Weights of a small class-conditioned image diffusion model: 149.1 epochs.
Rows from block 9 of a small class-conditioned image diffusion model, named by matrix and row number. Rows with one number belong to one neuron. Each number is 500 + 50 x the weight over its row's rms, rounded and kept within 0 to 999. All counts start at 0. Numbers have three digits each.
After each neuron's rows are labels from the 100 images, of 14848 (inputs lightly noised), where the neuron reaches its highest value: "patch colour" is the nearest of a few named colours to the mean colour under the peak; "strongest on" is what is common among them. Only what is clearly more common there than usual is listed. The data: capsule endoscopy frames (Kvasir-Capsule). In brackets: how many of the 100.
# fc1: MLP up (model.blocks.9.mlp.fc1.weight, 1152x192), inputs 96-191
# fc2: MLP down (model.blocks.9.mlp.fc2.weight, 192x1152, transposed), outputs 96-191

fc1.452:479477597473527578444445619501489443523437451540547486462547564494442403452521426572499549406545518490635456514568483488587476473478539543405556478437523420513519541496591404600454471584473529460492458538446465494440457460453518522443529477415448462475535584437548516500514448549460509581
fc2.452:619517557609396455524413483550562380574490394407491466487458583477553541521551483452453535638567509442467517580543449469419538625544514528468505577462512462549527542417483496432581559499479455501471489513464510472447486522515484517543466528518508544552460552480504486478464450515476540547
patch colour: black (59)
strongest on: finding: ileocecal valve (91)

fc1.671:506507503491484428519529565546492476570487532465455512505507607442443451489498452533513517543533434556533478602499509485434552492374493506453538450546484536480542433580465538541515509486478472416491477560479433580513614474513481419514509517542474541596566433474596463408476485527479502624
fc2.671:510570497463509476442503436382426352442571534506471522508514385573530477531495506543470566499475521497541449425478494593564444475523499579523479525493522490470457492376486533435488529493499572559557468453470553470509446476521512503485557551458511493446478512498448570562392445486542473475
patch colour: orange (33)
strongest on: finding: ileocecal valve (28)

fc1.152:524552522559486518438469470486472554637505592514492625575572507496474454525465600530552505437406497521424522603581572482525542456497438477474494443494424494492442539499521552427435374510510495553541583487542525547494464470421519540461482489518551506474585480480467524416479510480443545495
fc2.152:562482420528505460577538550481574538504496521482492518425446509595485524489464455494447517597538501538532459480509509518443518549578430501449489520599534518396532511578423448489465486526414527494576525478506454456444531488502498443537498474562491515448450481519552481460551499446509513432
patch colour: orange (42)
strongest on: finding: ileocecal valve (26)

fc1.60:558448542516539402522436490514525562464645563440558431484542522462538566469485395514490480469478435425390489545534471486484467494491522520513536455492442502630505422509602483400459472540568499521447489496578488459508503426560528491536471429460543475479475528469510488409451595572472575564
fc2.60:444558477489413554485517461477523424510425461523440455545418534405480538462493524554513473561538592562616558501524492554487487496524412485425441472463538521380470558499447448514574570440473470508475512445422430505435591518452504544407461541560493526539487514530478599465459505486567411472
patch colour: orange (37)
strongest on: finding: ileocecal valve (48)

fc1.522:500485547434576472504434547636483470510481441470431444505587430488493526417612510488399443544446509503451507513465490375491594506572513494464527548488504502545540552491440437393537591455499412388468506478509489543512519483510497460463566476359430444494517556467466499510457514520489497536
fc2.522:489534435575492540539538523426573564463550429476450533544443541427540449521367466494521518506470420400530454449514540606473491505400422496518453466539515470409442476478522587592483470496495546540532490566526503507429529434474471592568506561580580478422480445467508574439529562443510479480
patch colour: orange (30)
strongest on: finding: ileocecal valve (37)

fc1.150:475490528428471554535469491430483509460461487486492453472480452449553514552524463523411547458481499482404476435527499559589582527451496536512460582470487564450470484494509424445551470515556556441437514567555546501514545420568481502451429533513558472518444543500511423562540497459485572493
fc2.150:564433495518432468513414520523354521453575540463547507507517517527537521497530350621494460435519504604500534345559472490457481521588460531586459481513516540522495423528571550453476555433456578522611545526553396480445509470496568504513524506493551493559509472615506461481391457466460539547
patch colour: orange (37)
strongest on: finding: ileocecal valve (31)

fc1.176:495541544454502527502445415632478381398563507503489518432529484511518509565506527448509498544374467495517509520531513470522411521551505495424554553586539438529496462507520383509602425515489578557454461550472527574573470580551459567440537488507579482500558487517447497432504583436447502492
fc2.176:465467515494454517516551518513528640489479536523500422472568622473491459493505485492492508611467477493489512469507450453500481440451462576459480462470404500489436568591434526507441521532446558463483479436409474425429438563566480564568527535539519504397442441529482455398552508491496576412
patch colour: black (32)
strongest on: finding: ileocecal valve (27)

fc1.81:537547490508433542460504543467548483408498510500530559498618460430474521511437542437567436441366519551538542529504460426448481502487521558476478523425405458511437475515499492463490503493516407515494413531617541469454462504542440520501543518445498510615542536508535517559527527570423543482
fc2.81:547511423584393456467575538446541462473450499508464573399499500505632504530530597544567551475479538420477469562550486486489422462527495661517462540496482558541434513493488461519509450443531512637556418572564547426501534445516548469426544514508439527520471583440515551559475488581465562475
patch colour: yellow (35); pink (26)
strongest on: finding: ileocecal valve (27)