Weights of a small class-conditioned image diffusion model.
Model: arch uvit, width 192.
Training: soap at rate 0.0019, 12300 steps, batches of 512.
Data: trained on capsule endoscopy frames (Kvasir-Capsule), 42238 training examples, 149.1 epochs.
Rows from block 3 of a small class-conditioned image diffusion model, named by matrix and row number. Rows with one number belong to one neuron. Each number is 500 + 25 x the weight over its row's rms, rounded and kept within 0 to 999. All counts start at 0. Numbers have three digits each.
After each neuron's rows are labels from the 100 images, of 14848 (inputs lightly noised), where the neuron reaches its highest value: "strongest on" is what is common among them. Only what is clearly more common there than usual is listed. The data: capsule endoscopy frames (Kvasir-Capsule).
# fc1: MLP up (model.blocks.3.mlp.fc1.weight, 1152x192), inputs 0-191
# fc2: MLP down (model.blocks.3.mlp.fc2.weight, 192x1152, transposed), outputs 0-191

fc1.756:491518477481485493451495507495497512495489507497492524518507511490493520485533489479451468517488438480445492543484486519494495540446520478507542539518507519531525560506459474523534537546510522446473476511492528477509446483509485479506502503501535544474545525508489519530482515505526500508485499500516517445456501475489516518503490539489517527520473515455454489504500543510490512470451471481462489506504477521486516532522481513492473494505475472481492475498434512525470480532468504505525507525497479519538527491501486487485501501476568481506521486483496517453493547517471497512
fc2.756:504482531550493460512520473504485460494521488476488478463503478527527470514477477524540528499485544504534485444524538498505498489523455500451453472496480513476487465477538520476481474462491472530549516516529486532494552528518533501502493515508465457535474473503511471471513499533483477502510548517468471552521521568507486480464481486509494487500537479502518528465485462491506472492537505528540491523527533472479486516479495503494547481490526525513524522495535494494489485491535506487478495438472491493486488486510492490515488510522457544482490506498469510523501452499519510485
strongest on: finding: blood fresh

fc1.425:524555550505528442510466521522486517519468491539491501526443488483505479494504478529511484496515481544480495535522478491528494502470472479456509459454514502502496537504501464520519498518515510483509546514503512496507496464524524536461475485462471439524490480500498510512470471490504548500504500512508520521521498501546527504483494525501513477503474501475519525519468473509482529517504454496483548518512450473510483528514487504482519516506535484534519504503510504516470521497507456482523483496453481548508485486514538488516519456457476501503456496478528497458519503454472574543
fc2.425:474447455490459536507537485468503480474533483469514500482533517511491519513494514480505514505486531436522509476475524497461500490514531523541487530546506497496489479495486524467493491488507520528501471504513496507502496522468480492534519520519525548483537509476516496502515549491484463496513491489490520472493503513438488475500505448521467511502520507527499490487533503517502482476476543518520456516468533509485528488487499507505500466489470521461491512482481503473526493512491528524439535497554512461492529498485441512495478542546552535510527518535473505528497476537535438462
strongest on: finding: reduced mucosal view

fc1.208:460484498508449542486516449488488471506452480509538492481529521500532515533508529498475482501493524530527494480465466531500503513504497488521504472507462486475478538488493459492500517556509496486497479516454482517533525470526519494512517504487463485511474471486534488526501471536504506470522472472491442490510504449472515494491558496507530527473477488447506503456516488491558551499530468488495483509522444508513512530514545513503560505500506491458521522543529515520491478503470485515507504472476518487495501492491536484499543481548523486489518529475514456513533499495552496507
fc2.208:518487531506534475539547478462525442455517480516475493496440498463487494515518489478505509540446477476492529484503486506482478530483521515551457482547505479506504479506514478525482529527491510489533511491521524498483541488510460491502499516502497496485500527473557500512474507484475503462474497488529449516465447550520533464500500501513497499501491529504515463444487501517522513496496514501484509475537476456509498488489517505492518493536513498493468507454553495478508537503537469476513549503503482507513426486458531467476501552530512479516463527489500519504476514500505486475
strongest on: finding: blood fresh

fc1.576:509498514505445532516482517483483504475500524539483526526470517511519539517517486515481487522485496540499516529472503554511510492491470449477504480494505453498489510418540461496486463450550496504512530520478450495515507524504532520461510477515508476502468489529472540510540494539537519467508488488506494504494566498482512487503526508484500508523459476497473485469533467534475515493525503481549503511486463517492537516495479477549507531483512483505496503497485490441496493520509509496548506494519530527518417508496487481487489491521451527480503509486496487555484502527489520479
fc2.576:527514516497491541520483524486491500457458524529490541493483489490544531509517495495504489531513449551479506514497518489516500498483469438480489471519505455526488506455544455510478488474530524489546514531491465503525499506482515497492502460531515499517504516532502534521538493528516534485503523489525472516527558497471518470516540522471509511523449476494503512463532453513494489509509518491540516498513491519483539494485517472535518528491519500508502473532517502435525519516507485532551521517540513562508420497493480486500488502503486511478483517510502486540476518499442495497
strongest on: finding: blood fresh

fc1.367:477526506514499501454546482473552507450490527472463492453493495510517552508507514522467482497529485491481491469461519538532477479522490467509499524536518497540502512500512556544493521479490540512505510516472457518486507525524487485507533479514504523478532485442504497463544540478520521519495483474513502479448548545479503495470481528524517512489542499518510536485491494474521542476495494489506485471515523451487507515523474503519500447524513482496491503496496468524508519527522458501432507469517489500488473481525471490483561526519474533491491501510518493519535505500498470447
fc2.367:502466509516479472500495497550462491502482457494533485507535461462503466486525511493516516522477547537542449506558497485469519523506543486488544466448510515480503515489487478452496483517522466457470481464489538493516483505477515509511478518509468456498486494485500515523461487500454481504466488498493494516518433486523509514501542503503521485497445524510533488499512492540462483494477530476512538502502489512517504516504533524488504548473503504498541525521525546491512528455491528500522486518472522539514556493477529524473499449477522499530474525503470479493481482459472489502
strongest on: finding: ileocecal valve

fc1.234:481500495539456453522517495515500547547494499459490476461509556506463493505467482527541479496483477454455502500515520552499523483476537494484488513533443493518499516486493520472483488429509502520516484530497512527520473452483482515528526513525475522482510495496513507519472484547505520510492478499479473496471504552474492485487473478481501452507502530528565528521534476542492511521505495505510517469516490501555493486469516513466498480512498517483481481464456517485505506467505478475531457491507526484538482530487517525506468481505503498535505517461477480561548520511513499504
fc2.234:530514506497551507506523552480471466454492550541514513513470529515535496535505473490488487470524456540484486491538500460485509499488495483501494482453517493520506468528484474516480520549466492521529501516476491515470524492531491484511455497488498494519512520483535516463526523507485526471536488511524518531516492465494514476513493532529478542501506504503471492503452493450510487507510503501494488478498519504420485527555468522531502497501534510569513545562506462503520500501472487519480523521502477516523530505504504513492530509445503486498451518505434497491471486461509504495
strongest on: finding: blood fresh

fc1.422:512493513458472534507471540493482538506478452502491505471477504541531494553528463457468482526491474506433483486523457526530459511518498487523502492483482530506460486542522491483486507541523479486516483500520512512535498552523472503455523487528495535500488482518463416503458480468476477466508505473504517473486503441529519539517522528490502487526512534472541528505500484493471524448467497476503484514513511492479557534486502500519500493488498502511457471486487510532512495516482518459490514480498516488495497479491498549530491534510543506499508516525476468486515484475490527515
fc2.422:497511454522502467506513478484516477486525551495463502526476510502488507492490514502518511465519504490501524510486519464489536509469547455509443518507538520451505559471510479481498515503523498533494532501479474482448497493472481477529482536480549485487545524511510551532497507502521518534492453536486474509480489531482488457495479486497461502514495483500489471466523501520496484523549463492514514500500506473469465456508495556475473520525495485517491489451497505491459451515506515509540483497501507502510531546513489509482493466458466523466469497506502548504513527529466428508
strongest on: finding: pylorus

fc1.285:476524545466487517463498505501492507488473554520483504561506507516508501483491489486534526477531455564501502515474477480509507491485483495498555504474460501484508495466507490449483529500483522521447431514484456473480501489489528525491510509488460503515496498529490516487510515489475460515482548442496505541519498510504476474550481497514475479517550487516456503486524471433498485469514546495512484534499511475496505481463501536489482481517542487481483489486493520474526541506502483509475492557533503538522512513470506497562512545528493487514542498476489483518519488527512494503
fc2.285:503472489518540498548527537479453499545540440468495511472479479462514521544527515478497502537479489509475458484496499538495470477482510481518458532501516506516499536514436487503498495488518513464540543497505528514543530476495467510508516474477524475510485455515535488491521493515507560487476511533518518480505481501522512496475533525521508498497473527494496500464501565491517530504495448502456542483509495494505491499494454501518496477520488518528472506488472504511499461518505487495514499477418485473486487495505520521508466460506486534538499515523541527460484519458534511501
strongest on: finding: ileocecal valve

fc1.182:482523497506522488495552436498495475480495491514457531475507520538537493483498479470473511487490536524473484453494515524497510522472421468486508520500487517502467544490540535454448491542467540476507543515489516430505489538510524537534515496509532473470504480509476483491496533502488508475480504473530474495506477496505494495471464511469504485494486504499463537503509489493530479482485491478490497527535549501495523498494529468474446448493515472511541515477477517479500513500491472504478474494519492497495482499457501490493495522490456437518528499513475511528480506510558480464
fc2.182:532524473487511483486459513523496479458472490496526504503513498449435536513516481491489502515491535500520503498505455482500445493487489468469542482507458504516487463540517512534484489471457524477489475530456534522461485453492509496467512497488484501455493517482462516526514486515439433513480481458509514455512476531488474510483492527521537523485482489479510464480520521510498479499491475469508467516520509482502493469496509491560496529459542531523490516484519536492577505464492508517489490509487495526527499502544518496506496518503475513523467464469520473488515473496487473539
strongest on: finding: ileocecal valve

fc1.162:505486491529515469508447527478469458498486496468484491491501522485503514469527509530536470476475498450502516523486529483494467521492533503499485491508539475473501551521482447550541524519529470470534510459470485478512481485492488469466464467528495516481514532497516502542502520546522493516496504517451518511475499493526460539491507473494493477448503500487500465470493540468500505495561490481534499531458464529459466520486545505528489541494490497453494456508476492485529468488520519505492491503504516503511547465504533517486483531528512528527498518516475470457480505523458516519
fc2.162:524548499484494522493495462484538488509488432517524480485509505469460477479496475484454498511470531499488495497510438500531511477493502522462532558529477483515494496476518517472489476493479493538508447504503508522483501506500485515514515488494529498513461550505485499452505505449466515494558459506523446511511454514449551485521491506525523504489515521488462516553518509498485530445488495490492490503525483482537545482505460483544496501543528494531495518506487497506503547465475488534475515473503495521478494520554511476526499541475495456500501453471476501511501490492503499518
strongest on: finding: pylorus

fc1.181:492486505468496498468522501515520496507548525469489503527496495473494562534477482484486455473502508486494480502483465484531478497465467545525508529454479516503482462490563490494491436474498504481516490488499495546516512554483493522489525539509494486517515499438520492495547508532497481529503519545473510528491540507505518503513530465503516478541488492524508503505462459533520492496471501493540523477466505501474482492463483526525490442480512506509479524496510478456457512471499516539522477498538493503493433468496552508483505467490482517526448480497498517521546475496493539496
fc2.181:524498534489501517514455512488495494497479498507498482463514509511511472527506529537515555519482475480526495478512491502473467520486519475533494516523564508501519524511486487545511555502463493513553508470524520473468487495505456487508526481473520488490477479523480522488504451474536508485548504507527494505526501478499468509527495491457470557507554551490533502514501495472538524528513492473452514492506470458531495521510536483501507532533534455487527490489521502524508442524499458472494505531495456475494514553515481509513492535510505468496523527466497537453499498507541451492
strongest on: finding: foreign body

fc1.78:473498494540550469500512524533485476475453526525503509468473513509537566494464469484482504501476512486524495479496479504493475512496495484497551532491510527525501499562484504520462474502470532504482537448481504490478516528473558512537535493526506461483530546474524529514543510472506508501479497491501486512498493540490487493496444485498519510467498500483475480535470511507461465484476550464522486501516560491481445504549536503491535456545518495484478471504484521500506554481501530530511489480494510490469499503470482542503507511523494478483487521519521504468530477486482489465
fc2.78:521494518464478519492511448498499496514513503463480518540543439521435438490532551510480475490529510519468498513521519505489502482492482501496524510509528505537504542439487515494504534483507473486472488555536507498519487455502468510478510516477491521496513506507494493486509531507464461512501493489483513512497486461529452499481557511494503512545493495528536500466541509486507505504497517500504535503486450503494521514480456534509506532470492512474513500496471500458509523491493432536520499550499531554518537487509510484455486509469489532513532496476454502511472532475545504520
strongest on: finding: reduced mucosal view; finding: ileocecal valve

fc1.58:486518499539500533528538555480570537497458501514495458499490491509508515435472459497515537494501500474497511485502521517503504490524516461542510537492455534520468474528565540523495489453483505467518515516494511514549516498491521529501484532512456534519480484445491532517470527497513466477497496488513516495497512534525479514504511501551485475511490485477497515458488464502527494501535499531473560481486468500493501556503498473510519495524495472492473518511545489511453486496489495510496473481482543479447462490501486496526477493500502512472462517482461498491490480511466491459
fc2.58:547489482478515473513511496501533444500493509502545480466472492509491506543508498501489516490523519504517542493486530500480462529466456469489472524483494530481502533485478468518508504479510503539524483498518513510541508476503509490508491505455482548578498498476503490516492494488488476513519490493498499528494485515533485476589466563472530512530525520492532526462474481456478493513533497474490531519476499510510520470496545529514523507504528449523465507489495486490438500535522500556479495496482468498469467478499490472486553473483534519467496528499451504539506501514505523511
strongest on: finding: foreign body

fc1.257:524493511484500514493459500499502524485458528468512532518470502485504548496494513512512520465473506503495512490514485504524482525497527470501495519518511468483493527491488549498498483475472479506476499464502464507502479472484509495482527481527498521544493514459493476477494446523475485514461482488461537517486484508480511484503497520547512522511473543505498495508508525453563528502502536491481486463455476523508504500529497494569555496553504512493511495497527515493493512527526460528459501513508565529468523500467490499525526516529535466473532499467520505464509477547538403504
fc2.257:514491498510516544489525529478493497522526477448475499470471484519522515494499523526559511505507510505479498479520533481519459472536472495498489493494467508496517531500484501485508473506487496448512494504480551497562487486513509502512494502465500511552529485469511534534497501507498489488523492446509510514501479510539511497531501546511533449515467502529495466466480512445497467503497460475500535508492541496488529509497516509490503501507477543554516533516559503493515491510467529561539517473485507511480517457573435492454498481487534538503514511475518483493532491481487456492
strongest on: finding: foreign body

fc1.427:511542511480504506473501503504514478472513506558479508531497496504533592503492474522461500483478512492553479515477498505516491500521461543507508572561517495484504521500509486521480475457497526496493539476449486474490485512464511501481492473511504499510504525451508509518469479530566497503450478551484492503496479512527481516494463514485510510523521490504478496494498466532506505507462514530503469488525535522481464513511517471483464481464558531509502465468468494520489492510480536508501504509506504472488494508468533488452543487515458458449494530521495522539494501523488476517
fc2.427:477465491507537513513553491534485503545490510475522516500476499491481432494505558493508494510490479489466518517539474491481492507477535478483506466470518533536504495476484505485564549555526478501496498519533501522478523533525475505523508529480450466506506483514506489494523502490461505494519510441506496526511499487484537491488520480492485499518487499514547528508520518480478484500526497439477537499502455467504526483519488506483540499532486464476465543543522496484517528471486488522522500499501518549508502514496480528538453510492530502553513456447470533469512473476480510467
strongest on: finding: reduced mucosal view; finding: ileocecal valve

fc1.717:472509485498542529485475488489500518510482480486484469494447518520515507506535530504491490437490456452527504484526515551518480495524520477526506517510507516519484516555489533526503543509521487469501472489490518533465482513473508503499491474507544505467480547499476499512478515505504500482475449513553498502546512486504500487489484487492504508528504495532485509531468455514497534446511496524528474515542534443498534497543519490475490480459509518494496497529501492475493524493528515478518437457503468505435481483518476507541509533486471449517494499493544512480527505465476555521
fc2.717:536483507493473468518496486486528501516539539547528519512547492479487499486461484508526488561511538531458504523459471478501513489496465544479514488499491494483501479441522481475500507500486511529478508516492504482532503482512486481513504501509471486530492465509516466505503529456525484527537526510452512490489499498489462548507497445517513514497492489467499485482534516527493479534486503466484488476484457547498473495458482522512516491553508499472513513432492510507506503487478455483493535544513530475534540563490523480472504445516536530473534510515484482533471516526509461480
strongest on: finding: blood fresh

fc1.328:489494465549506512504517514503523547535499507491493481502478524509507496452472484487511519475466508447474469492530538471480525513512483500524490515552521513455473524491463475508504487429512484538470473512471519506517537504468504481496462508496490484471495506511506530502452479539500507501543491518524473501519482515524529536483531449498556486486467514508530519468503489493514575493494505548557498511512458502494510496533504505521478514516491500538523521494485454508461522496488492472494477497456479470555512494493496515479523521523504483470546519505500467526483506549454517463
fc2.328:470523522488504446497453483487468469482469469535517504521482480486502460527504508495501494508486516486495533472522518532476500475467504486510501497409506500495535483554508525546436511532470501510491519514526501503452483476505508494504458546523501521510512513470538483497537489508488538514454489513491514539516520460507467450502514549526469510463485480492467500467525528477503467513528528466479519490515521498485501490485501487506500507506484477524489539521513465499527468479529509541472499490497478525494484519470526472510476508487460495498422493539474503500469457462498502533
strongest on: finding: blood fresh

fc1.442:439468517521467498463465462531538475473496490483493496501506463539450486517499497484485479507473468496487556489526515512477537495522499514501563523505489509493504518464526516493477526477500475496471484506520511494488460519481539460522513527505494508461502521504526514502500494486497475497493503534513530526449517543526424540495491507496527480536512514458515423527448510471521517504512493503506563479474468544474495517496535471500533520499511472499487483534520501478468458484503491489465508497530525499502468494493475522516521472511483508525542501486468457515487472539524492507
fc2.442:534461501470510517530529497501575500500519484490461528545503524461525490474487463524465536520488433517501517497489496484477450521484511501498506486492539494531480502544523514500516450489539492487479497502492503509504510495506466510515503489495521504538517482551485464583474501477461514526528480509491478530486461521487515485470536504469523530525456480438526499532514489527510519518501543520500480481532523495547477471487487513486474497523491493513441462473482503521484514490473520497511477510500487510484503472564506501485530471507506509473448531512482504489482499509497506555
strongest on: finding: ileocecal valve

fc1.691:504497507492516528515513496490541494452485500501507581511543469496514485508490490465491483499510465505495456474480471523545552511438483499494534475510493496477494481506473530522440504528469483505453534492489516494505519494491490519545547533478520498504486498453519446490505511483446473465454517538513509502536522496508479454486493504491539493568494484509477489494502510520468474496448513484489485469531490521496505465518523508500469482507502534488517528463524498460538503487493483506512495499486464508447498493442496480492517510505506468551506505531514519524487465484534534486
fc2.691:520515509497480480514512524489485504503493456490480490511482494471495463498495496543537531555527539443523540453492492492524496513533473497542497534479472520531539498514503490452516503481492517491517493497530482494517471470505483493494521473475505461476489488483516535488504506489467496498526486451487524527523485522493503530512521531535492534462461548521502480524497515460512489501559483497449553511513516481532535456526497517558517501480509486531506480483518506484538472495497494493520518547555517534516497577526493533499495542478508469496504474463491523511475495500506443532
strongest on: finding: ileocecal valve

fc1.447:585502487500481494474518503495479526520485516517524531495468546524488521466504499492474486455485556521467487493491492525490488520502527480516474495453487507479461528497533512477491474509479529522520508474519533455505535527457494487470459532479506490499486504504469524530558497542511524507544483496501481456499475511527492530494488458530470474469481520495498539464497484478565509489496478500534504484497479496494502485463487470459510472474511549546513507470489504545491539523483507495529458507501520527533538486526460495519486487529528476519523501488498456492517556495477512483
fc2.447:443527518487527497529473470506480461519512468470485498522517469485481484482507514476514459539513478504431510512509531518487538491471471514513530501537518507525535483521464532536505503525494491500474505519523480539481497471488510529499496532493508500471567494485531490478480470513517528501456468504463488541494492489501513506530486548507479562542495493463488490514534515506498472484501523479495521496493515489492472461527511529484489538564504496482491484526486494500517527510507528545495537501494504520544451516461570503464503502506476518467459474515497528489434514509519480490
strongest on: finding: blood fresh; finding: pylorus

fc1.177:512451501479478505488494514494506467559531487448483485514487474467463545556536435485506495532492499503541479481510533519504489472489490541528518466549497488488488465480490495510534456542497492510538465499502509489523493495471472460549508493452488483528518526490491523531514468488491566534500515551484500510475488491519534480516476498521511474543549514527520494482494523501504479525509482479489475492539493507494531521490467444512470478526508500522510520519505522502449508487505487483499494480497478484460490497527502552499467515526548507489444487520474518523499520527484503529
fc2.177:470530491445463516492457527527485493531522489529526468496519504498520495528483498480511506493463557455533458515519465502546496515479501448461524503503512466459507487510506496530486523465485523432535530493516504491448506529501518514484482491523485505463497466492506495455506520447519497485526540505517459459493534495512496519504490500456487469524523527499493526525489500520550488525461538518510496500453480529502472537495550516483554492506483482492517507501523466502534459484528507487505486498511483471521467524474502511516499548520477469509535478483456508507547512524493511522
strongest on: finding: reduced mucosal view; finding: ileocecal valve

fc1.533:491451457501485442523493492483500482494493498484461472476511478450524487497484507494481512516497484550486499505472531464498495516499462518532494512510510482484503531541502460501500529479552473521510469461516520495549479509527533466510510540491519552478525518497502458489503500503486467524484522532533454464497521537489539521512508497473441527464510490504541526510536474491473500546523536485505520448512505488500523508484489461521472491472496516526470504514527490501484523549518498531471511545469485494522516537504458516443477534479495525479487523534526517508513451505513454503
fc2.533:534499566466467532490516528541503490519525494501504483507495503531472523501510478490523506459465525443551492518525479512497527457497477508466521499484486509494486465451511533490485466518484528475503520532502489493493505527482471520494477464511518444500469477538501537511529543507513568480522493477474478513508472465508469471491512503550515475536498497515474497503452512500531517491502476515526507532488484511505472481511517509489524489552489479487498493491505502507495476435472515440488474442534507499489460464501506506538520468503490494535516512460489453502527543512496545498
strongest on: finding: blood fresh

fc1.404:501471493496503505463512483478476505496526514528505534478515529494501471528560505564486491463518488507496529499511517493509488518484493467499501535509433443488531547461472487510535458498498522479471480520511512443490475499488533509524532433449444476508519481477488526545478529522486492439530521472489513525536522523510495493473482498530487507477505453498477473519502507468539446437502487533487511504511528468478501537489467495499524491532529504489513534495506535517474526511487512493492479527481532477491489462482525501521497497510482492509482501531493497534459503534506513475
fc2.404:481518498463562539482499486517522521474502510518490522533511471527499481447474501458489493559519501464515481501465506478490484497512477545445528500490488521482490442524502481519492520509546518511482530466493458485495491512510519535478457547543518512497499468517503485461482463508513495527476461530520488494470500453509498493508540505467501483482512552472509503491459486530513497528476540514456477470499505522506526502485474517502497476511481521518497472465466518498588515522549505516478498485521509538522510519499472487498507486533520514493525467473507516526551516529460491526
strongest on: finding: ileocecal valve

fc1.659:485551484527504491480468526522521544483511450477515483544494482500491463505526494470499500447507507531476488510538494495548518529486497464495486448483517490529494526508508475516481496533478501489522471533509533468521521516510481502505527510505474469460511488542476479442502503502488514486545554528506538488496513496508507537491480484499535498488441543474465488493439517524496490436486490483519484515528544485497546513496515505529497535511470498468495501534496465482493492460512489477470441511474506502458471549498489524510524513533507569503512509457496525504482502516515516500
fc2.659:505487493459438527522512481503475478481510519489477517444521495496520525502457508486519482555480492440525499495499517510457473515555519494489500525510446539463522498519500508466486522507525480511492524537500509514468496484500523473494457475497545539561467489494513507564498523490473468505498486463509496490474485481454467464507518520530498492519533530492529504451519463453482502562505480505488496475500483500497448500518498491488510472508509522516519481488497568526500517551500526507520504478508485505490533484539469531452510502481488475491508509529495448515523503503482488521
strongest on: finding: blood fresh

fc1.148:478549532482494492516535509500462510519498492538503461502503506507527508465501496495530532524505513487525498501527462478524500521435505517472519515456503487533503490439476523486495507521490474514495512522512545448480444544479446488531509505472522535514550497511494510467464529458475498468502518510473496498495534489484487501503487508489485502478512519521517514463499530456475511531497511513485448550452488540505518492506524538524494493503460500490520530548454544499542499501441482468512528463507508526503510487504487486526473460510521492553461484476489519520522460505487488523
fc2.148:519494472501457520498474517501539529470492518476498544507483488488479489540480498486481487476503490518474490527498544524483505475543543482539484489547484510495502515548503497490499481476518506486490489467500438541516558460530558524466524542515498493469430488485516529531526465533506511526531510486535520491504485525494502464487511489491551468495505492488498506542516483550525520469499485495514536500550496465521501533484467493477506499473540474484492479464535476524484502513560502505484503525478504480495471473487492493503524554500486509457542508527511500476477545526527521482
strongest on: finding: reduced mucosal view

fc1.431:510538492509522491514481491493497507515500510555473491507498493507471526488471477468473450489473457452483532510490537466495519499475445522458494488524485526493506508564512455500503469532553512452496545498519512477491471519537562523532506525516508517472507521510484507560552506489514491464476499516454477516500486540503499472459513500453531522482503478537504488513498469476543501488502511489525502539545527523505476489467522484490441538495516515517468485488522465471498467500512471505498490520530476488504514499480501526457517519482482489495519524522521517527524516543475494540
fc2.431:502485514471489492501545481503509482504507514467500482485466490494508477531544521545503506514516549546534454464502486519502478519490555457545513551502508531483496504456456502533495536493506451513498473478458517492506516482469458479511461484502527490508494468517498483434464526519489539523496503473558504512478514484506497546494490520515507505519500512468501526481488519503487484517506489489511478479478513495502520512494491490480564461527486498471515510480482506484483534488493546506503515482449523502476499488524498482554492523505494542518429471451462542506472458475526502470
strongest on: finding: blood fresh

fc1.606:477507535502438518510500489523499511531478503521494508543536483477499510540468523492489479531535472520534470473509544489497509472524540464557515463542513484498503479468494501525492499518516513493480514494526482489496532514448538491524483481513485515511504521486508528521491446503475516507491503555533525512442510491515564500506481508479532507502545501504556502497488483479508528494499505477493531495527464525490500461512522463514514500481507511459485482536528474451483495485505460486483505518508518508467472491487475492448498492502510528525529500508472524570489508539476431551
fc2.606:492470519472526510499536486479480497517565455483481483491520461470504475500529525503550522493492467504460505511535469488491500497458522488500509524468546516515521517561495471477498493467567516466466454497478533516482491516507493487459495479484498478511531463508474485517484529452514544496479492484468497506547469443525470511525549493453455507484487511494497509528530504484474522484466512510534491480519537468491449524492489519484491514517506506518498512483481485540489507531455510535536490535512493502502505523535549506479532518487488494486458499515456496464493504532513530520
strongest on: finding: ileocecal valve

fc1.204:476489476490522483466451472514500497525491454517472499519533465499507496481485491509524514518487523534516495482522528506491517523562520514528480500523463500520498487473466518527497506499483463453513488508478500496502479559485515500507467515512524515460491479501470494507496497532474461480492537519549516487428537495549508537480449457457524487512515537497504508506447513460496485475523496475515479525508501548464502453501534487515492492537492504505501493505492519482490512508503511514501467449574528485453479507540516489512552460534523501498488489514519527505517504501513448547
fc2.204:505492510498508516506513496500494488493506501488478474476444533508498494537482524539482494517512462491508493470490482492481511469460511485490509489486512505522505484550568520468516547485565499501459504479468530488490512478477497510470505496498491520555544513529491484524510500500475532540537477528486466465521487469510528461471502483482506525492489522463540494499524492511513458496466523498488518473527468477536458523509524472507531522513509522541480495494499527589440476483450484527486509532487503516504535511507477500516492517540498532494473564520468505500495461464472507544
strongest on: finding: ileocecal valve

fc1.571:457519491529447472520503499511530477464489515460520495516525487545490527534503499488505455492515500579528459511455506456524542515546521458497465491516502528540499507461487525509463555543502512487461420475488487510458496503518483481499489489496521514488524500524472498491492534523479524502470536493520490521500493499557487504479499514497503482478530507489492493512502485465544491507476513488511512496520482474471476507535509494509467472513475468544473514515508514481516475543518488524483508442509509493525462523491462484503515502492488496539549465505497535500522494507520452457
fc2.571:503481504487528505473503502508488517507516504494490437522514496436511521454522500507515517529456483516480520472550507526453462481492491498490510502498530485505467550541519443545514496500526498499462515471487534482521531502488519512490523466533479475499481446505535497510473504487482502462519479480505467500458491469477487501546487505489524511484510466456542485480493496498460506535509519475496485484468499505501465459509511504519502527486535516515526470499477522509500515459483524542502487537513521504494526514548557546478477529497498550525430524472509444483477478527488478507
strongest on: finding: pylorus

fc1.389:535538459477515495486537514512506478504492469530471493530486529513508547493478526508522528539464487498524478507512482507524529497473474497503482501490523541484471496502475481446562504464486467493523485525454487534476454525496476511514451535458455494549471501500508502517507511481496502526508484519475492485512534556511522477448467524498483527502473498514519523513503515476461464480469487535507500501501465485472544503537502509540530544538487490512508529530427511518526508547483531525496507499493491491519540456488476487490506475504505533483498537471460532536510520498503493477
fc2.389:481493528515492503514471517486500526498501530478510502465514472476462458512509471496483499470523507489482538499499506473495470484515522505491524507496469467519524530504504531552455475530496512508472537487528509492512533494537535479496555473543552485477538480483472513496500514512508501484514514482550498504498460452489466520540541487493539481489545499495498466462518515528525537531531509472499493485519531511510469515455496489451456462490486504491512474455564485493493457464532470446489490490490477510514455558508517511532488536483476477517500488530518490447474480524485505506
strongest on: finding: ileocecal valve